config.yaml
noise_aug: 0.002
hop_length: 320
norm: "groupnorm"
depths: [3, 6, 3]
avg_pool_shortcut: false
learning_rate: 0.0014
beta2: 0.98
eps: 1e-06
weight_decay: 0.0
Rows from block 8 of a small multi-label audio tagger, named by matrix and row number. Rows with one number belong to one channel. Each number is 128 + 24 x the weight over its row's rms, rounded and kept within 0 to 255. All counts start at 0.
Before each channel's rows are labels from the 100 clips, of 14976, where the channel reaches its highest value: "responds to" is what is common among them. Only what is clearly more common there than usual is listed. The data: short read English sentences (LibriTTS-R). In brackets: how many of the 100.
# convs0: first 3x3 conv (model.blocks.8.convs.0.weight, 192x192x3x3, each kernel summed), inputs 0-95
# convs1: second 3x3 conv (model.blocks.8.convs.1.weight, 192x192x3x3, transposed, each kernel summed), outputs 0-95

responds to: voice: male (76)
convs0.135 [117 144 126 147 139 107 112 121 108 146 123 156 153 140 116 163 152 113  97 156 153 117  78 113 109 136  89  96 122 107 110 136 129 126 167 150 125  98 104 107  85 113 105 134 141  84 113 130 130 103  98 121 111 160 106 138 118 118 130 108 111 124 121 121 128 127 121 139  85 140 129 119 121  91 113 150  93 118 179 159  96 131 149 161 165 113 162  76 132 129 160 117 114 128 106 103]
convs1.135 [154 145 122 122 140 167 127 141 131 101 162  99 134 147 143 112 134 111 113 101  82 152 102 119 178 120 144 133 134 159 156 140 143 114 157 147 155 144 141 124  70 100 120 141 107 113  74 129  94 121 126 135 106  87 138 139 159 126 115 140 130  93  66 129 110  68 140 132 145  63 144 138 150 123 154 117 146 114 138 114 148 168 139 152  80 130 117 116  98 105 109 123 116 142 148 107]

responds to: the word "don't" (34); the word "no" (30)
convs0.139 [127 153  96  99  96  90 118 140 148 101 125 143 155  95  73 148 105  91 128 138 120  85  89  69 140 126 105 108 106 101 124 154 134 127 106 166 167 128 127 113 144  96 116 116 105 126 126 112 121 159  77 141 106 151 117  93 118 103  98  96 149 189 152  98  89 147 113 120 169  92 138 123 108 160 122 100 149 104 140  83  80 134 144 109 142 101 134  91  88 137  62  83  99 118 133 112]
convs1.139 [142 118 109 135 132 112  95 147  73 148 111 116 147 108 130  91 136  31 111  94  84 119 158 109 140 164 133 168 124 132 164 127 183 119 147 110 116 154 142 116 126 136 130 156 124 162 138 153  99  88 106 115 145  74 142 136 147 126 152  98 143 131 121 131 152  89 123 120 114 160 141 162 176 153 133 126 110 166 176 168 142 155 164 118  98 110 154 112 117 159 140 128  90 149 140 120]

responds to: the word "said" (38)
convs0.11 [132 155 110 126 139 135 129 119 126 116 100  89 108 117 102 149 134 113 103 144 139  95 147 163 168 125 158 119  88 140 124 120 115 151 148  99 145 134  91 125 155 168 125 132 101 120 129  60 116 130 127 108  65 115 126 112 165 142 150 127 128 109 150 116  94  83 128 111 105 122 110 183 102 146 150  81 182 127 100  99 145 127 127  76 115 112 123 144  86 162 116 117 133 127 112 124]
convs1.11 [ 94 128 146 114  89  95 150 109 115 137 142 170 126 146 145 165 138 142 146 120 110  96 117 134  65 174 116 125 139 135 115 167 117 116 119 140 116 104 141 107 154 152 140 147 150 142 114 109 125 116 147 112 142  99  90 119 124 104 115 138 133  82 105 180 106 131 147 127 105 158 137  99 152 150 114 126  76 111 145 132 115 136 122 163 111 158 109 132 122 124 152  96 137  85 150 143]

responds to: the word "not" (83); voice: female (81)
convs0.65 [139 102 127  76 124  89 159 142 115 106  67 101  84 117 113 160  90 135  82 129 159 106 114 115 131 125  88 109 118  77 107 132 101  89 117 125  99  62 150  88 117 159 152 133 122 109  75 141 121 129  99 132  99 202 167 121 144 129  89 145 154 158 143  96 120 138 126 166 143 134 138 131  89 171 116 114 129 117 162 161 118 160 131 128 123  83 138 111  90 114 145 126 140 124 112 118]
convs1.65 [127 141 109 114 104 128 141 101 159 153 160 138 175 101  92 179 122 108 147 120 103 165 135 111 121 109 115  99 107 110 113 119 134 123 143 151 123 155 126 136  90 133 110 138 109 123 153 121 171  79 130  91 102 122 133 138 126 126 154 135 160 138 128 112 165  83 116 100 125 164  71 152 138 152 117 103 162 130 108 112 122 116 153 135 128 148 132  71 108  77 138 112 158 119 126 140]

responds to: the word "she" (42)
convs0.178 [134  88 122 133 108 111  91 103 122 161 104 126 142 142 152 123 111  73 100 124 124 126 137 132  98 127 153  87 107  85  88 104 101 108 125 143 103  83 118 146 128 201 141 155 116  96 134 153 120 134 106 137 133 127 140  98 154 139 130 105 101 122 101 133 100 117 122 108 153 133  88 106 113 180  87 154 160 115 136  94 171 126 133 144 144  72 151 141  90 120 117 143 149 111 160 150]
convs1.178 [109 127 106  64 122 120  93 113 143  79 168 154 107 130 161 119 122 144 129 155 164 176 135 148 142 201 150 106 140 133 102 139 112 157 124 106 129 149 145 130 144 101 121 133 146 137 138 141  89 131 147 135 154 140 134 143 102 139 124 105 154 118 121 130 129  85 138 120  94 122 116 122 169 103 120 115 153  48 139 113 134 143 102 105 108 138 120  79  67 139 100 100  86 124 138 117]

responds to: the word "not" (43); the word "do" (26)
convs0.28 [124 144 126 120 102 135  84 145 112 121 125 120 147  95 160  98 146 122 139 115 153 114 134 122 139 144 110 143 127 144 173 107 134 133 141 164 138 143 150 151 148 206 128 199 102 111  89 105 126 116 153 166 128 131 113 141 141 148 150 105  83 124 129 147 110 114 176 119 144 148 149 163 106 127 121 114  92 118  86 144 146 134 168 105 153 128 124 162 108 129  89 123 120  91 155  93]
convs1.28 [130 108 138 102  99  90 126 136 137 126  95 121 151 122 124 115 119  98 117  89  90 138 106 119  98  79 158  87 129 122  88 113 117 132  91 123 102 107  91 113 133 133 124 112 130 122 144 148 114  67  71 112  87 113 116 107 110 103 114  94 163 101 141  88 102 118 115 101 118 101  93 125 126 123 115 128 125  93 123 104 103 114 117 128  79  89 136  97  88 121 131 107 111 103 133 194]

responds to: the word "is" (33)
convs0.39 [136 154 127 170 142 113 117 136 151 119 107 114 126 130 142 126 158 105 158 150 144 119 159 127 153 136 140 136 118 145 156  77 164  99 143 110 145 130 130 121  86 158 106  86  74 118 143 110 117 125 132 120 142 112 109 114 203 177 128 121 153 129 147 103  87 119 171 142 133  90 134 144 124 154 151 115 180 143 163 153 139 111 124  90 114 116 145 111 121 120 104 151 115 102 129 135]
convs1.39 [144 130 114 153 121 145 104 166 121  82 118 125 146  91 152 140  87 147 136  93 121 162 103 141 104 123 114 109 159 120 105 167 110 129 108  96 137  94 109 130 130 118 115 155 135 126 174 103 125 102  91 146 128  95 116 146 107  80 158 116 149 135 108 171 130 106 146 113 129 134 153 113 113 131 124 140 119  91 135  69 106 122 143 165 117 124 119 157 135 152  98 121 138  90 152 121]

responds to: the word "the" (83)
convs0.91 [111 136 102 116 157 113  97 105  89 161  68 136 101 137 100 166 118 109  87 143 118 164 105 125  88 116 141 139 151 116  96 171 110 122 133 133 108  79 154 162 111 152  98 166 119 128 151 138 118 145 101  91 115 129 152  99 139 142 125 147 103 158 127 140 114 113  78 126 116 130 112 165 110 114 106 142 134 130 131 105 135 108 104 156 111  91 118 126 128 168 145 144  91 103 134 139]
convs1.91 [100 117 158 161 108 133 121 128 139 101  80 128 161 130 117 140 143 164 113 115 142 111 123 130  74 135  85 107 123 108  77 104  95 121  97 100 114 120 107  96 124 142 126 109 110 111 110  97  94 124 149  62 109 120 101 123 142 108  95  89 121 118 128  78 151 139 129 126 101 131 100  76 138 132 107 137  95 131 160 128 111 115 116 137 114 125 126 133 148 115 166 107 116 160 117 144]

responds to: the word "the" (53); the word "is" (30)
convs0.153 [101 138 145 101 120 112 103 149 133 140 123 154 107 128 131 134 121 108 113 125 120  94 169 109 132 122 144 104 110 160 116 157 143 125 173 118 140 132 148 117 117 117 103 129 110 148  93 115 123 144 129 154 113 141 113 176 141 171 143 109 119  91  80 103 170 140 154 114 161 115 138 158  91 118  92 109 146 124 106  99 141 111  58 138 137 102 115 141  89  84 155 119 132 122 150 110]
convs1.153 [139 129 128 165  90 138 114 104 126 101 111 122 132 155 135 118  63 181 121 115 149 135  56 127 118 139 101 106 149 135  75 122 121 114  85 152 128 126 117 138 129 113 136 159 126 125 180 117 149 144 131 163 111  82 114 111 130  74 113 101 148 138 160 125  75 160 100 147 110 148 128 124 123  77 123 159  75  91 112 132 131 132 124 126 133 129 118 153 142 146 150  69  98  98 116 119]

responds to: the word "very" (39)
convs0.104 [155 138 107 127 107  99 156 103 137 104 110 115 115 114 144 185 148 114 105  87 118 139 112 113 121 117  96 134 103 113 150 144 101 128 106 114 129  88 149 142 145 119 160 120  91 124 114 132  78 152 135 106  84 139  33  86 137 141 159 157 117  70 147 144 140 139 114 106 113 116 117 107 138 109 125 145 133 128 142 116 121 130 128  80 114 133  83 103 157 133 158 135 105  97  92  99]
convs1.104 [132 110 113 161 153 161 155 150 132 151 114 152 168 107  88 109 160 176 134 155 142 117 132 113 101 120 115 121 156 114 134 119 198 195 185 119 141 149 106 141 116 120 133 100 150 136 168 162 189 129 134 183 142 129 129 142 163 150 168 142 131 127 118  92 122 104 120 125  88 169 116 126 129 125 138 128 127 134 124 146  96  98 101 131 104 133 149 156 117 123 120 142 153 157 119 145]

responds to: the word "i" (62)
convs0.112 [130 101 115 131 100  96 140 133 130 126 115 144 138 132 181 120 123 112 116 117 109 105 178 137 124 107 113  67 136  92  78 201 100 137 148 123  90 132 138 127  88 121  96 134  96 114 108 118 121 105  85 138 127 132  96 108 110 122 124  90 138  93 152 134 124 113 107 144 105  91 117 167 121 136 140 164 153 152 143 105 143 123 141 145 137 117 116 128 148 122 174 129 117 108 138 123]
convs1.112 [152 122 122 180 131 149 157 122 126 114 159 115  94 130 132 137 133 122 153 132 108 119 186  95 149  98 137  83 122  62 115 104 142 121  99 132 115 168 118 113 161  96 138  90 140 124 104 133 138 127 106 143 125 135  98 100 125 127 144 144 109 102  63 106 146 142 146 156  96 129  72 105 179 128 146 134 146 119 150 150 136 102 144 132 150 134 108  74 145 134 125 168  89 122 110 110]

responds to: the word "not" (35)
convs0.59 [136 163 150  85 170 103 132  66 130 141 146  75 132 101 194 140 101  99 162 142 119 139 128  99 107 142  98 125  92 128 135  84 147 112 114 125 106 100 115 116 125  90 104 116  76 145 156  94 128 147  89 105  66 126 143 134 154 159 135  99 111 135 120 116 142 127 102 103 139 157 106 132 120 126  92 141  81 121 125 101 158 118 141 101 158 158 113 124 121 134 101 163 122 138 113 135]
convs1.59 [153 123 136 146  76 133 187 133 133 138  90 133 146 135 124 141 157 138 133 139 140 118 147 169  93  94 116  95 152 111  82 140 172 162  95 127 124 141  90 140 122 123 140 139 156 121 196 147 142 110 118 115 130 144 155 112 152  94 128 163 118 105 132  80 100 135 132 135 151 155 124 147 144 130 148 123 105 164 118 130 121 114 149 118 143 117 136 100 172 106 117 158 151 149 129 183]

responds to: the word "i" (50)
convs0.143 [122 147 130 125 136  98  96 148 137  81  96  82  84 108 106 156 126 106 112 109 135 129 137 128 138 112  96  95  86 127 114 112 138 156 134 155 157 137 155 137  99 123 115  98 146 154 123 117 128 153 133 165 139 128  98 115  86 157 138 136  63 128  88 103 148 134 128 136 140 108  90 118 145 125  94 130 113  98 114 108 115 105 115 103 126  91 161 145 121 103 102 119  92 125 118  74]
convs1.143 [131 129 129 166 140 159 113 128 110 154 132 144 124 139 158 119 145 173 131 139 141 136 116 136 139 137 155 166 100 147 181 136 131 149 154 129 134 140 150 146 150 129 124 142 138 141 167 159 134 145 128 146 171 145 144 150 165 132 128 140 139 140 156 173 158 146 124 131 134 163 115 168 135 130 124 119 135 126 171 152 130 119 162 141 142 155 104 196 132 140 163 140 176 135 128 154]

responds to: the word "never" (25); the word "no" (25)
convs0.63 [150 175 100 135 120  73 101 131 143 128 135 122 125 142 111 126 110  93 111 170 162 111 121 137 130 162 107 111 153 128 120 156 151 112 135 156 119 113 108 148 113 148 119 107  98 114 101 135 151 166  83 128 105 143  85 132 137  70 101 122 122 134 104 139 120 124 125 116 114 111 132 131 112 181  85 124 134 141 158  92 118 154 133 147 135 131 142 125 105 120  86 115 114 136 141  94]
convs1.63 [147 149 131 163  95 134 118 165 136 167 112 136 139 117 113 147 122 152 108  91 125 144 133  91 109 108 119 117  73 138 121 104 141 128 140 126 124 151 141 122 179 126 134 116 113 145 121 157 142  94  97 167 144 118 163 128 137 137 126 160 143 109 124 169 139 137 104 142 153 130 108 176 131  91 148 148 165 186 144 136 127  98 145 104 100 160 170 126 110 109 155 126 138 153 158 176]

responds to: the word "not" (50)
convs0.4 [141 136 124 145 136 107 134 140 116 123  92 149 123 107 120 163 160 158 118 112 144 149  98 130 108 103  86 136  95  72  83  94 130 179  95 128 115 124 152  88 163 130 147 129 132 137 137  92 102 162 120 143 152 187 138 114 187  87 103 160 127 157 168 100 107 163 168 172 143 121 129 148  97 133 141 115 100 130 122  93 113 150 109 101 130 113 142 132 112 101 123 163 124  84 142 120]
convs1.4 [145  93 129  56 137 132 104 101 136 119 148 126  98 115 113 121 131  79 131 137  94 109 137 100 138  93 124 126 129 102 107 147 109 107  84  95  88 157 107 155 102 148 127 117 116 128 105  99 145  96 145 132  96  84 141 143  91 104 120 114 167 121 129 120 175 112 105  96  99 142 119 177 153 165 105 100 123  89 107 107 120 119 140 156 100 122 106  87 102 122 144  82 144 112 100 120]

responds to: the word "my" (30)
convs0.145 [151  91  81 110 146 104 104 133  97  94  94 143 117 134  95  96 127 135 143 105 150 134 132 109 127 113 101 157 131 152 158 119 139 100 134 125 146 171 100 140 111 102 118 122 148 130 126  96  96 167 140 162 146 151 136 156 150 141 179 143 143 162 100 128 124 164 149 119 121 152 168 148 119 155 127 153  91 127 152 120 132 133 162 142 151 113 116 132 116 138 115 102  94 127 114  95]
convs1.145 [ 92 133 144 148 133 106 143 102 109 142 116 152  91  99  75 151  76  91 123 125 111  90 125 123 116  99 133 118 119 121 140 137 178 143 114 159 146 138 166 132 137 147 109 144 139 141  92 149 115  99  68  92 141 123  87 108 139 132 124 108  96  77 150 125 104 110 111 137 132  90 119 144 153 116 146 117 133  97 128 124 118 142  93 102 104 106 116  95 121 136 134 153 152 136 142 140]

responds to: the word "she" (50)
convs0.157 [ 92 112 120  96 141 139 129 139 141 138  92 160 126 119 161 117 146 100 112 130  95 136 157 102 174 103 154 104  98 137 155 153 122 131 178 102 112  89  89 131 120  85 103  99 102 136 122 107 134 121 136 143 128 131 120 100 153 128 124 113 133 127 152 141 152 131 120 143 133 124  95 164 109 171 126 163 108 128 156  74 130 114 105 116 124 104 141 181 150 129 146 106 101 128 111 137]
convs1.157 [132 140 139 108 102 112 122 119 113  83 135 156 132 146  84  97  76 131 149 142 107 105 111  96 108 135  89  85 165  92  89 129 125 132  83 155 113 121 120 120 147 117 117 124 150 164 113 139 118  86  82 123 154 129  86 135  99  83 121 105  92  68 101 101 100 104 149 150 103 127 143 107 152 129 109 146 137 103 160 158 116 140 141  99 121 128 125 140 138 127 113 129 129  94 132  96]

responds to: the word "i" (51)
convs0.165 [150 116 209 133 131 135 156  80  96 114  67 137 127 128 134 120 131 125 118 135 140 126 121 126 131 130 149 131 122 104 145 172 156 111 188 155 125 112 142 141 110  91 124 102 127 116 157 118 135 144 116 153 143 131 118 149 177 193 131 139 132 120 140 117 124 107 143 112 135 111 114 130  88  72 147 134 110  97 133  89 126 110  99  94  85  92  85 116 134 112 117 139 110 136 118  83]
convs1.165 [111 102  81 159 159 133 103 125 120  98 116 156 105  78 148 134 114 130 115 191 103 161 132 137  92 157 119 157 180 157  95 131 114 122  84 134 121 134 152  99  92 103 115 155 129 129 140  91 136 104 128 111 117 156 105 131 114 105 132 116 105 147 133 144 156 175 143 160 108 161 103  93 123  96 140 109 103 112 113 133 128 126 158 103 125 122 119 144 137 127 111 106 113 108 122 132]

responds to: the word "very" (39)
convs0.111 [107  96 114 141 137 118 107 114 143 117  77 123 112 116 127 176 147  97 141  84 142 105 165 106 105 113 135 102  94 102 158  75 116 153 108 144 100  95 119 132 126 153 136 155 104 125 116 133 108 130 115 100 135 143 108 109 135 164 115 119 123 129 130 116 129 136  82 110 133 131 105 126 133 119 102 137 148 154 166  93 130 128  94 117 143 128 131  99 146 117 151  80 139  98 117 139]
convs1.111 [124 110 129 142 138 149 183 145 117 143 156 127 120 153  67 107 121 152 126 189 134 146 114 164 146 119 126 122 124 126 144 112 143 124 131 145 144 144 133 145 134  87 120  96 132 154 136 139 161 156 111 155 158 103 114 169 134 164 146 150 118 159 103 103 119 102 118 151  65 138 127 140 140 133 132 161 131 159 119 157 137  79 145 115 151 135 160  95 156 170 103 181 142 153 129 140]

responds to: voice: male (75); the word "was" (71)
convs0.41 [177 122 150 115 106  97 122  96 172 152 120 136 122 129 130 127 125 129 125 117 151 121 141 168 139 114 110 110 135 129 135 117 169 115 120 149 122 183 160 131 126 146 137 140 117 121 153  64 113 143 146 118 140 153 129  96 106 157 130 107 133 134 148 116  70 112  69 107 110  61 129  79 147 116 118  95 138 108 161  97 164 118 124 118 121 108 131 168 100 124 127 101 126 107 111 144]
convs1.41 [107 108 156 126 147 100 128 140  82  86  59 127 148 100 134 137 120 125 124 121  78  96 103 110 112 101 141 156 112 114  99 106 122 132 147 132 124 145 109 123 151 120  99 133 115 112 105 143 116 121 105 134 122 131 116  90 140 136 139 150 122  95 123 111 104 123 131 111  94 129 117 135  95  89 109 127 135 131 140 134 134 102 168 109 111  78 120 100 137 102  96 126 101 149 147 104]

responds to: the word "yes" (25)
convs0.82 [129 140 125 108 119  82  94 121 128 135 141  97  92 135 105 117 117  73 115 122 132 122 203 158 110  98 119  99 138 131 129 110 157 117 149 146 115  85 148 143 124 130 152 165 121 138 144 140 125 133 122  86 102 144 120  84 149 122 128  98 121  96 104 129 138 113 118 138  90 104  79 130 151 150 117 144 123 193 126 118 179 105 123 149 148  89 127 119 171 114 155 106 149  91 125 126]
convs1.82 [109 129 126 120 124 142 160 155 157 122  88 120 150 144 111 168 136 143 159 156 170 153 124  84 122 155 171 154 132 137 134 147 113 122 107 116 135 156 113 149 136 148 100  91 115 123 107  92 120  95 139 124 174 136 135 134 118 149 109 153 146 134 133 159 109 157 130 122 140 135 139 170 117 168 153 134 137  89 168  93 135 176 116 141 127 131 171 166 105 119 171 173 112 174 165 131]

responds to: the word "was" (39); the word "what" (27)
convs0.108 [125 220 175 128  84 125 132 120 127 153 137 147 142 153 111 108 123 133 115 151 114 112 149  95 122 130 109 113 104 126  90  95 150 123 129  98 124  69 134  92  89 123 110 118 103 114 137 124 157 103  76  96 147 116 121 127 158 113 164 121 123 106 120 131 106 101 146 129 104 120  78 118 132 151 112  98 118 115 134 152 110 161 107 100 150 109 106  93 153 110 134 176  94 115 132  73]
convs1.108 [169  94 144 149 200 154 127 163 155 102 128 130 131 138 126 154 165 165 131 100 158 115 138 162 107 147 154 153 108 133 114 163 135 147 155 106 131 136 155 137 112 126 136 118 162 100 120  90 135 119 121 141 115 150 142 105 119 158 136 126 163 154 149 136 165 149 140 130 150 119 136 142 122 130 161 125 171 147 116 124 143  76 132 141  93 140 163 107 139 151 106 116 173 133 155 140]

responds to: the word "was" (41)
convs0.146 [ 89 136 137 139 105 143 114 129 135 159 114 184 138 107 103 112 132 196 102 138 184  99 117 111 131 108 139 109 124 122  85 116 151  86 129 158 108 182 120 107 144 120 100 121  85 160  82  90 154 142 155 147 147 118 140 125 182 136 144 139  93 121 128 102 132 142 180  98 143  94 137 131 133 130 115  95 121 146 121 132 149 126  93 145 172  79  88 151 132 103 146 127  84 140 121 112]
convs1.146 [146 123 100 148 182  98 116 127  88 100 112 112  75 142 130 138  88  90 135 115  83 163 153 131  98  89 124 123 158 127 109 162 157 166  92 119 133 130 141 114  93 114 127 126 130 117 154 135 120 100 102 117 115 126  99 156 127 127 149 127 117 137 130 104  89 114 121 121 115 113 116 113 120 124 148  84 153 117 116 156 131 140 111 120 126  86  95  83 130 124  97 125 132 109 184 120]

responds to: the word "was" (44)
convs0.6 [142 144 179 105 127 126 104 152 144 142 109  83 128  71 107 131 120 134  95 128 104 141 153 155 157  97 110  98 136 146 130 175 124 148  88 135 129  72 154 121 133 172 147 164 151 131 130 158 131  86 131 109 116 122 106  95 148  98 122 143 139 119 132 157 108 114 102 148 170 129 149 106 130 179  82 116 117 124 163 137 138 132  91 204 120 128 122 161  87 126 126 108 131 111 167 135]
convs1.6 [105 130 137 100 124  81 155 126 109 123 114 100  96 123 121 127  94  89 120  90 150  93 132 125 101 107 135 104 105  87  72  69 109  95  93 136  91  83  84  95  97 140 130  84  99 103 107 102  87 108  74 137 136 121 135 129  77 100 102 127  88 135 117 104  87 125  98 140 116 117 114 109 112 142 146 123 102 115 116 129 123 149 103 112 127  96 112 103 126 131 121 145  90 134 111  77]

responds to: the word "is" (27)
convs0.179 [141 131 137 150 107 120 127  57  90 162 120 145 152 110 158 124 137 109 136 129 118 129 107 133 130 123 130 115 153  99 126  89  93 119 148 101  95  61 117 101 110  93 155 136  98  97 116  93 148 116 113  91 146 128 116 104 132 129 135  92 150  87  87 134 110 129 104 146 109 100  80 114 118 134 140 130 151 127 177 120 130 154 111 151 106 109 130 157 158 126 161 135 108 115 134 129]
convs1.179 [159  97 177 121 132 176 125 132 131 105 137 137 150 107 143 121 139 160 121 145 177 161 149 147 152 125 141 139 134 155 129 162 168 181 131 131 113 108 125 179 163 124 115 103  89 129 149 104 137 104 139 149 170 115 150 139 126 145 140 132 148 149 152 102 140 160 141 106 132 112 130 110 146 117 160 123 155 129 117 145 130  71 157 123 126 169 133 157 146 132 121 156 153 109 129 117]

responds to: the word "said" (30); the word "was" (27)
convs0.15 [127 145 172 143  85 122 161 115 139 172 134 127 126  96 121 155 158  79 134 143  91 109 129 122 168 109  97 177 129  94 112  83 166 163 109 107 111 152 125  97 119 208 124 128 114 130 104 126  95 154 144 115 114 100 138 109 144 117 140 141 116 138 114  90 100 125 101 138 137 132  82 110 115 157 104 105  83 128 111 128 173 112 124 139 101 121 128 140 136 103  98 154 117 124 121 143]
convs1.15 [146 138 169 148  92 108 146 137 116 130 128 131  97 116 125 134 114 168 158  67 173 126 115 150 121 136 148  97 146  93  84 178 139 148 120 138 104 123 161 136 148 134 167 127 150 119 114 110 143 107 121 132 153 154 114 120 101 129 128 141 136 112 116 162 100 156 171 115 111 121 128 147 113 147 161 137 153 144 138  76 127 120 143 165 133 141  96 148 111 153 114 132 126 132 144 118]

responds to: the word "she" (35); the word "be" (30); the word "was" (27)
convs0.38 [153 128 155 116 140 110 140 155 107 151 137 122 127 160 116 132 150 119 135 120 140  92 184 129 180 141 120 103  90  85 116 118 111 147 146 109 150 108 162  87 128 101 116 159  94 145 117 122  96 158 129 139 114 144 119 154 190 135 112 106  99 116 128 122 100 127 121 126 139 114 130  95 123  80  88 113 132 133 182 157 146 105 126 115 127 163 124 156 143 110 135 137 146  95  93 120]
convs1.38 [117 123 117 110 128 108 119 140 114 130 115 134 125 121 107 135  68 144  95 116 109 104 147 126 131 135 127 140 200 101  75 137 109 135 117 130  86 122 119 140 112 133  71 146 162 130 111 111 140  79 118 125 131 115  86 128 129 133 146 162 115 110  95 130 105 116 160  90 147 135 168 105  98 106 131 108 148 102 108 109 141 126 148 113 160 126  95  87 124 115  91 108 109  98 112 122]

responds to: the word "be" (56)
convs0.177 [129  81  99 127 117 118 112 142 158  82  79  98 142 149  91 131 149  96 105  90 120 126 135 127 124  88 121 103 141 115  92 150 114 140 118 173 139 130 124 155 100 187 157 201 131 136 116 119 151  78 120 138 168 142 158 113 132 113  75 138 129 107 142 143 111 154 132 136 121 136 129 154 121  82 115 131 140 104 156  99 128 157  96 127 138 127 116 113 146 140 129 125 149 117  90 119]
convs1.177 [141 140 113 115 105 154 134 108 148 160  93 146 103 119 123 132 138 142 142 134 102 179 154 130 138 104 123  89 144 122 133 150 181 154 137  77 148 111 105 128  93 156  85 138 166 119 137 149 146 122 158 127 135 120 127 126 136 102 162 117 169 131 117 110 131 119 135 140 127 160 130 102 140  80  80 148  85 103 137 141  75 105 154  97  98 104 116  57 123 148 136 143 167 134 110  92]

responds to: the word "is" (42); the word "was" (25)
convs0.167 [147 151 143 111 137 116 177 120 107 111  96 105 105 144 125 115 128 136 126 139 153 123 141 131 165 113 147 113 104 136 102 123 165 102 146 128 111  86  85 133 116 120 121  99 121  91 116 138  84 126 167 130 122 132 127 141 179 140 129 112  61 135 119 111 173 102 139 150 155  85 117 151  85 106  77 143 157 132 150  80 139 145 122 123 114 154 114 118 152 131 135 119 147 167  91 123]
convs1.167 [122 156 122 132 126 146 115 110  98 142 158 160 145 124 104 127 116 142  72 107 120 171 117 151 121 135 123 181 128 103 180 115 162 121 151 148 156 142 170 150 157 130 120 167  98 139 124 149 114 120 117 166 118 123 108 109 120 184 168 116 122 146 136 160  86 137 122 106 128 115 157 134 111  74 128 131 107 118 151 129 168 130 155 130 180 138 100 135 118 113 119 103 137 116 153 130]

responds to: voice: male (73)
convs0.40 [144 154 140 176 175 147 122 135  79  85  94 114 138 129 110 142 142 147 129 155 121 167 141 166 162 133 161 114 101  90 109 150 113 155 165 132 133 138 132  82 125 151 135 139 100  83 162  99 105  95 109 151 132  67 102 141 130 144 147 150 108 148 130 132 120 110 146 138 115 125 159 133 145 185 128 164 183 139 143  75 105 150 135 113 126 113 119 129 121 125 145 116 104 130 122  87]
convs1.40 [139 110 117 108 113  70 110 103 124 151 116 112 114 121 146 130 155  89 113 101 100 107 128 113 120 113 139 117 163 147 114 149 133  97  75 112 118 148 102 157 110 110  95 141 123  87  92 112  83  90 159  97 130 151  96 159 147 145 150 123 127 138 130 132  77 110 119 108  99 122 157 132  90  65 103 133 113 104 133 109 103 125 117 113 112 110 116 112 132 121 118 123  86 112 130 113]

responds to: the word "not" (52)
convs0.70 [145  96 166 114 127  96 149 105 122 140  97  95 103 133 133 137 102 108  99 101 102  98 133 109 122 131 121 108 105 103  89 121  71 133 108 130  70  96 118 121 160 105 112 162 137 109 106 119 146 140 122 129 104 132 150 116 134 116 103 106 111 140  94 132 106 145 142 124 177 181 100  70 129 138  91  72 102 124 134 137 149 141 132 167 158 136 149 135 125 129 111 144 143 137 108 140]
convs1.70 [154 140 128 135 161 121 190  79 130 123 161 129  82 100 132 126  96 166 103 119 135  85 111 144 123 156 148 145 135 104  89 151 145 122 118 159 155 120 101 158 152 162 146 101 119 115 136 120 154 136  76 136 104 142 103 122 136 121 154 161 143  81 144  89 138 118 108 108 155 133 147 126 116 100 132 143 171 159 124 105 105 125 117 112 163  93 128 120 124  99 157 148 140 148 141 123]

responds to: voice: male (72)
convs0.189 [130 119 126 166 106 120  80 135 116 157 141 120 102  65 126 138 119 146 157 143 121 156 138 118 151 129 101 165 102 148 108 100 140 131 123 150 137 101  95 130 134  87  70  62 130  92 140 113 141 154 145 159 113 138 121 141 125 105  83 139 144 105 109  81 132 158 152 110 157 144  82 129 131 120 124 169 126  99 169 109 115 128 167 145 161 134 135 102 133 127 141 144 173 117 158 101]
convs1.189 [133 119 109 101 112  87 138 146 109 100 132  76 130 121 120 114  98 115 115 115  92 157 123 120 129 115 140 121 140  96 115 132 112 122 131  93  70 124 136 117 119 134 124 125  88 104 167 145 114  98  99 126 147 154 121 107 150 122 116 168 106 126 106 123 106 129 150 101 113  90 132 104 110 129 132 124 141 169 105  91 123  96  87 138 112 147 102 103 157 152  86 138  97 135 117 127]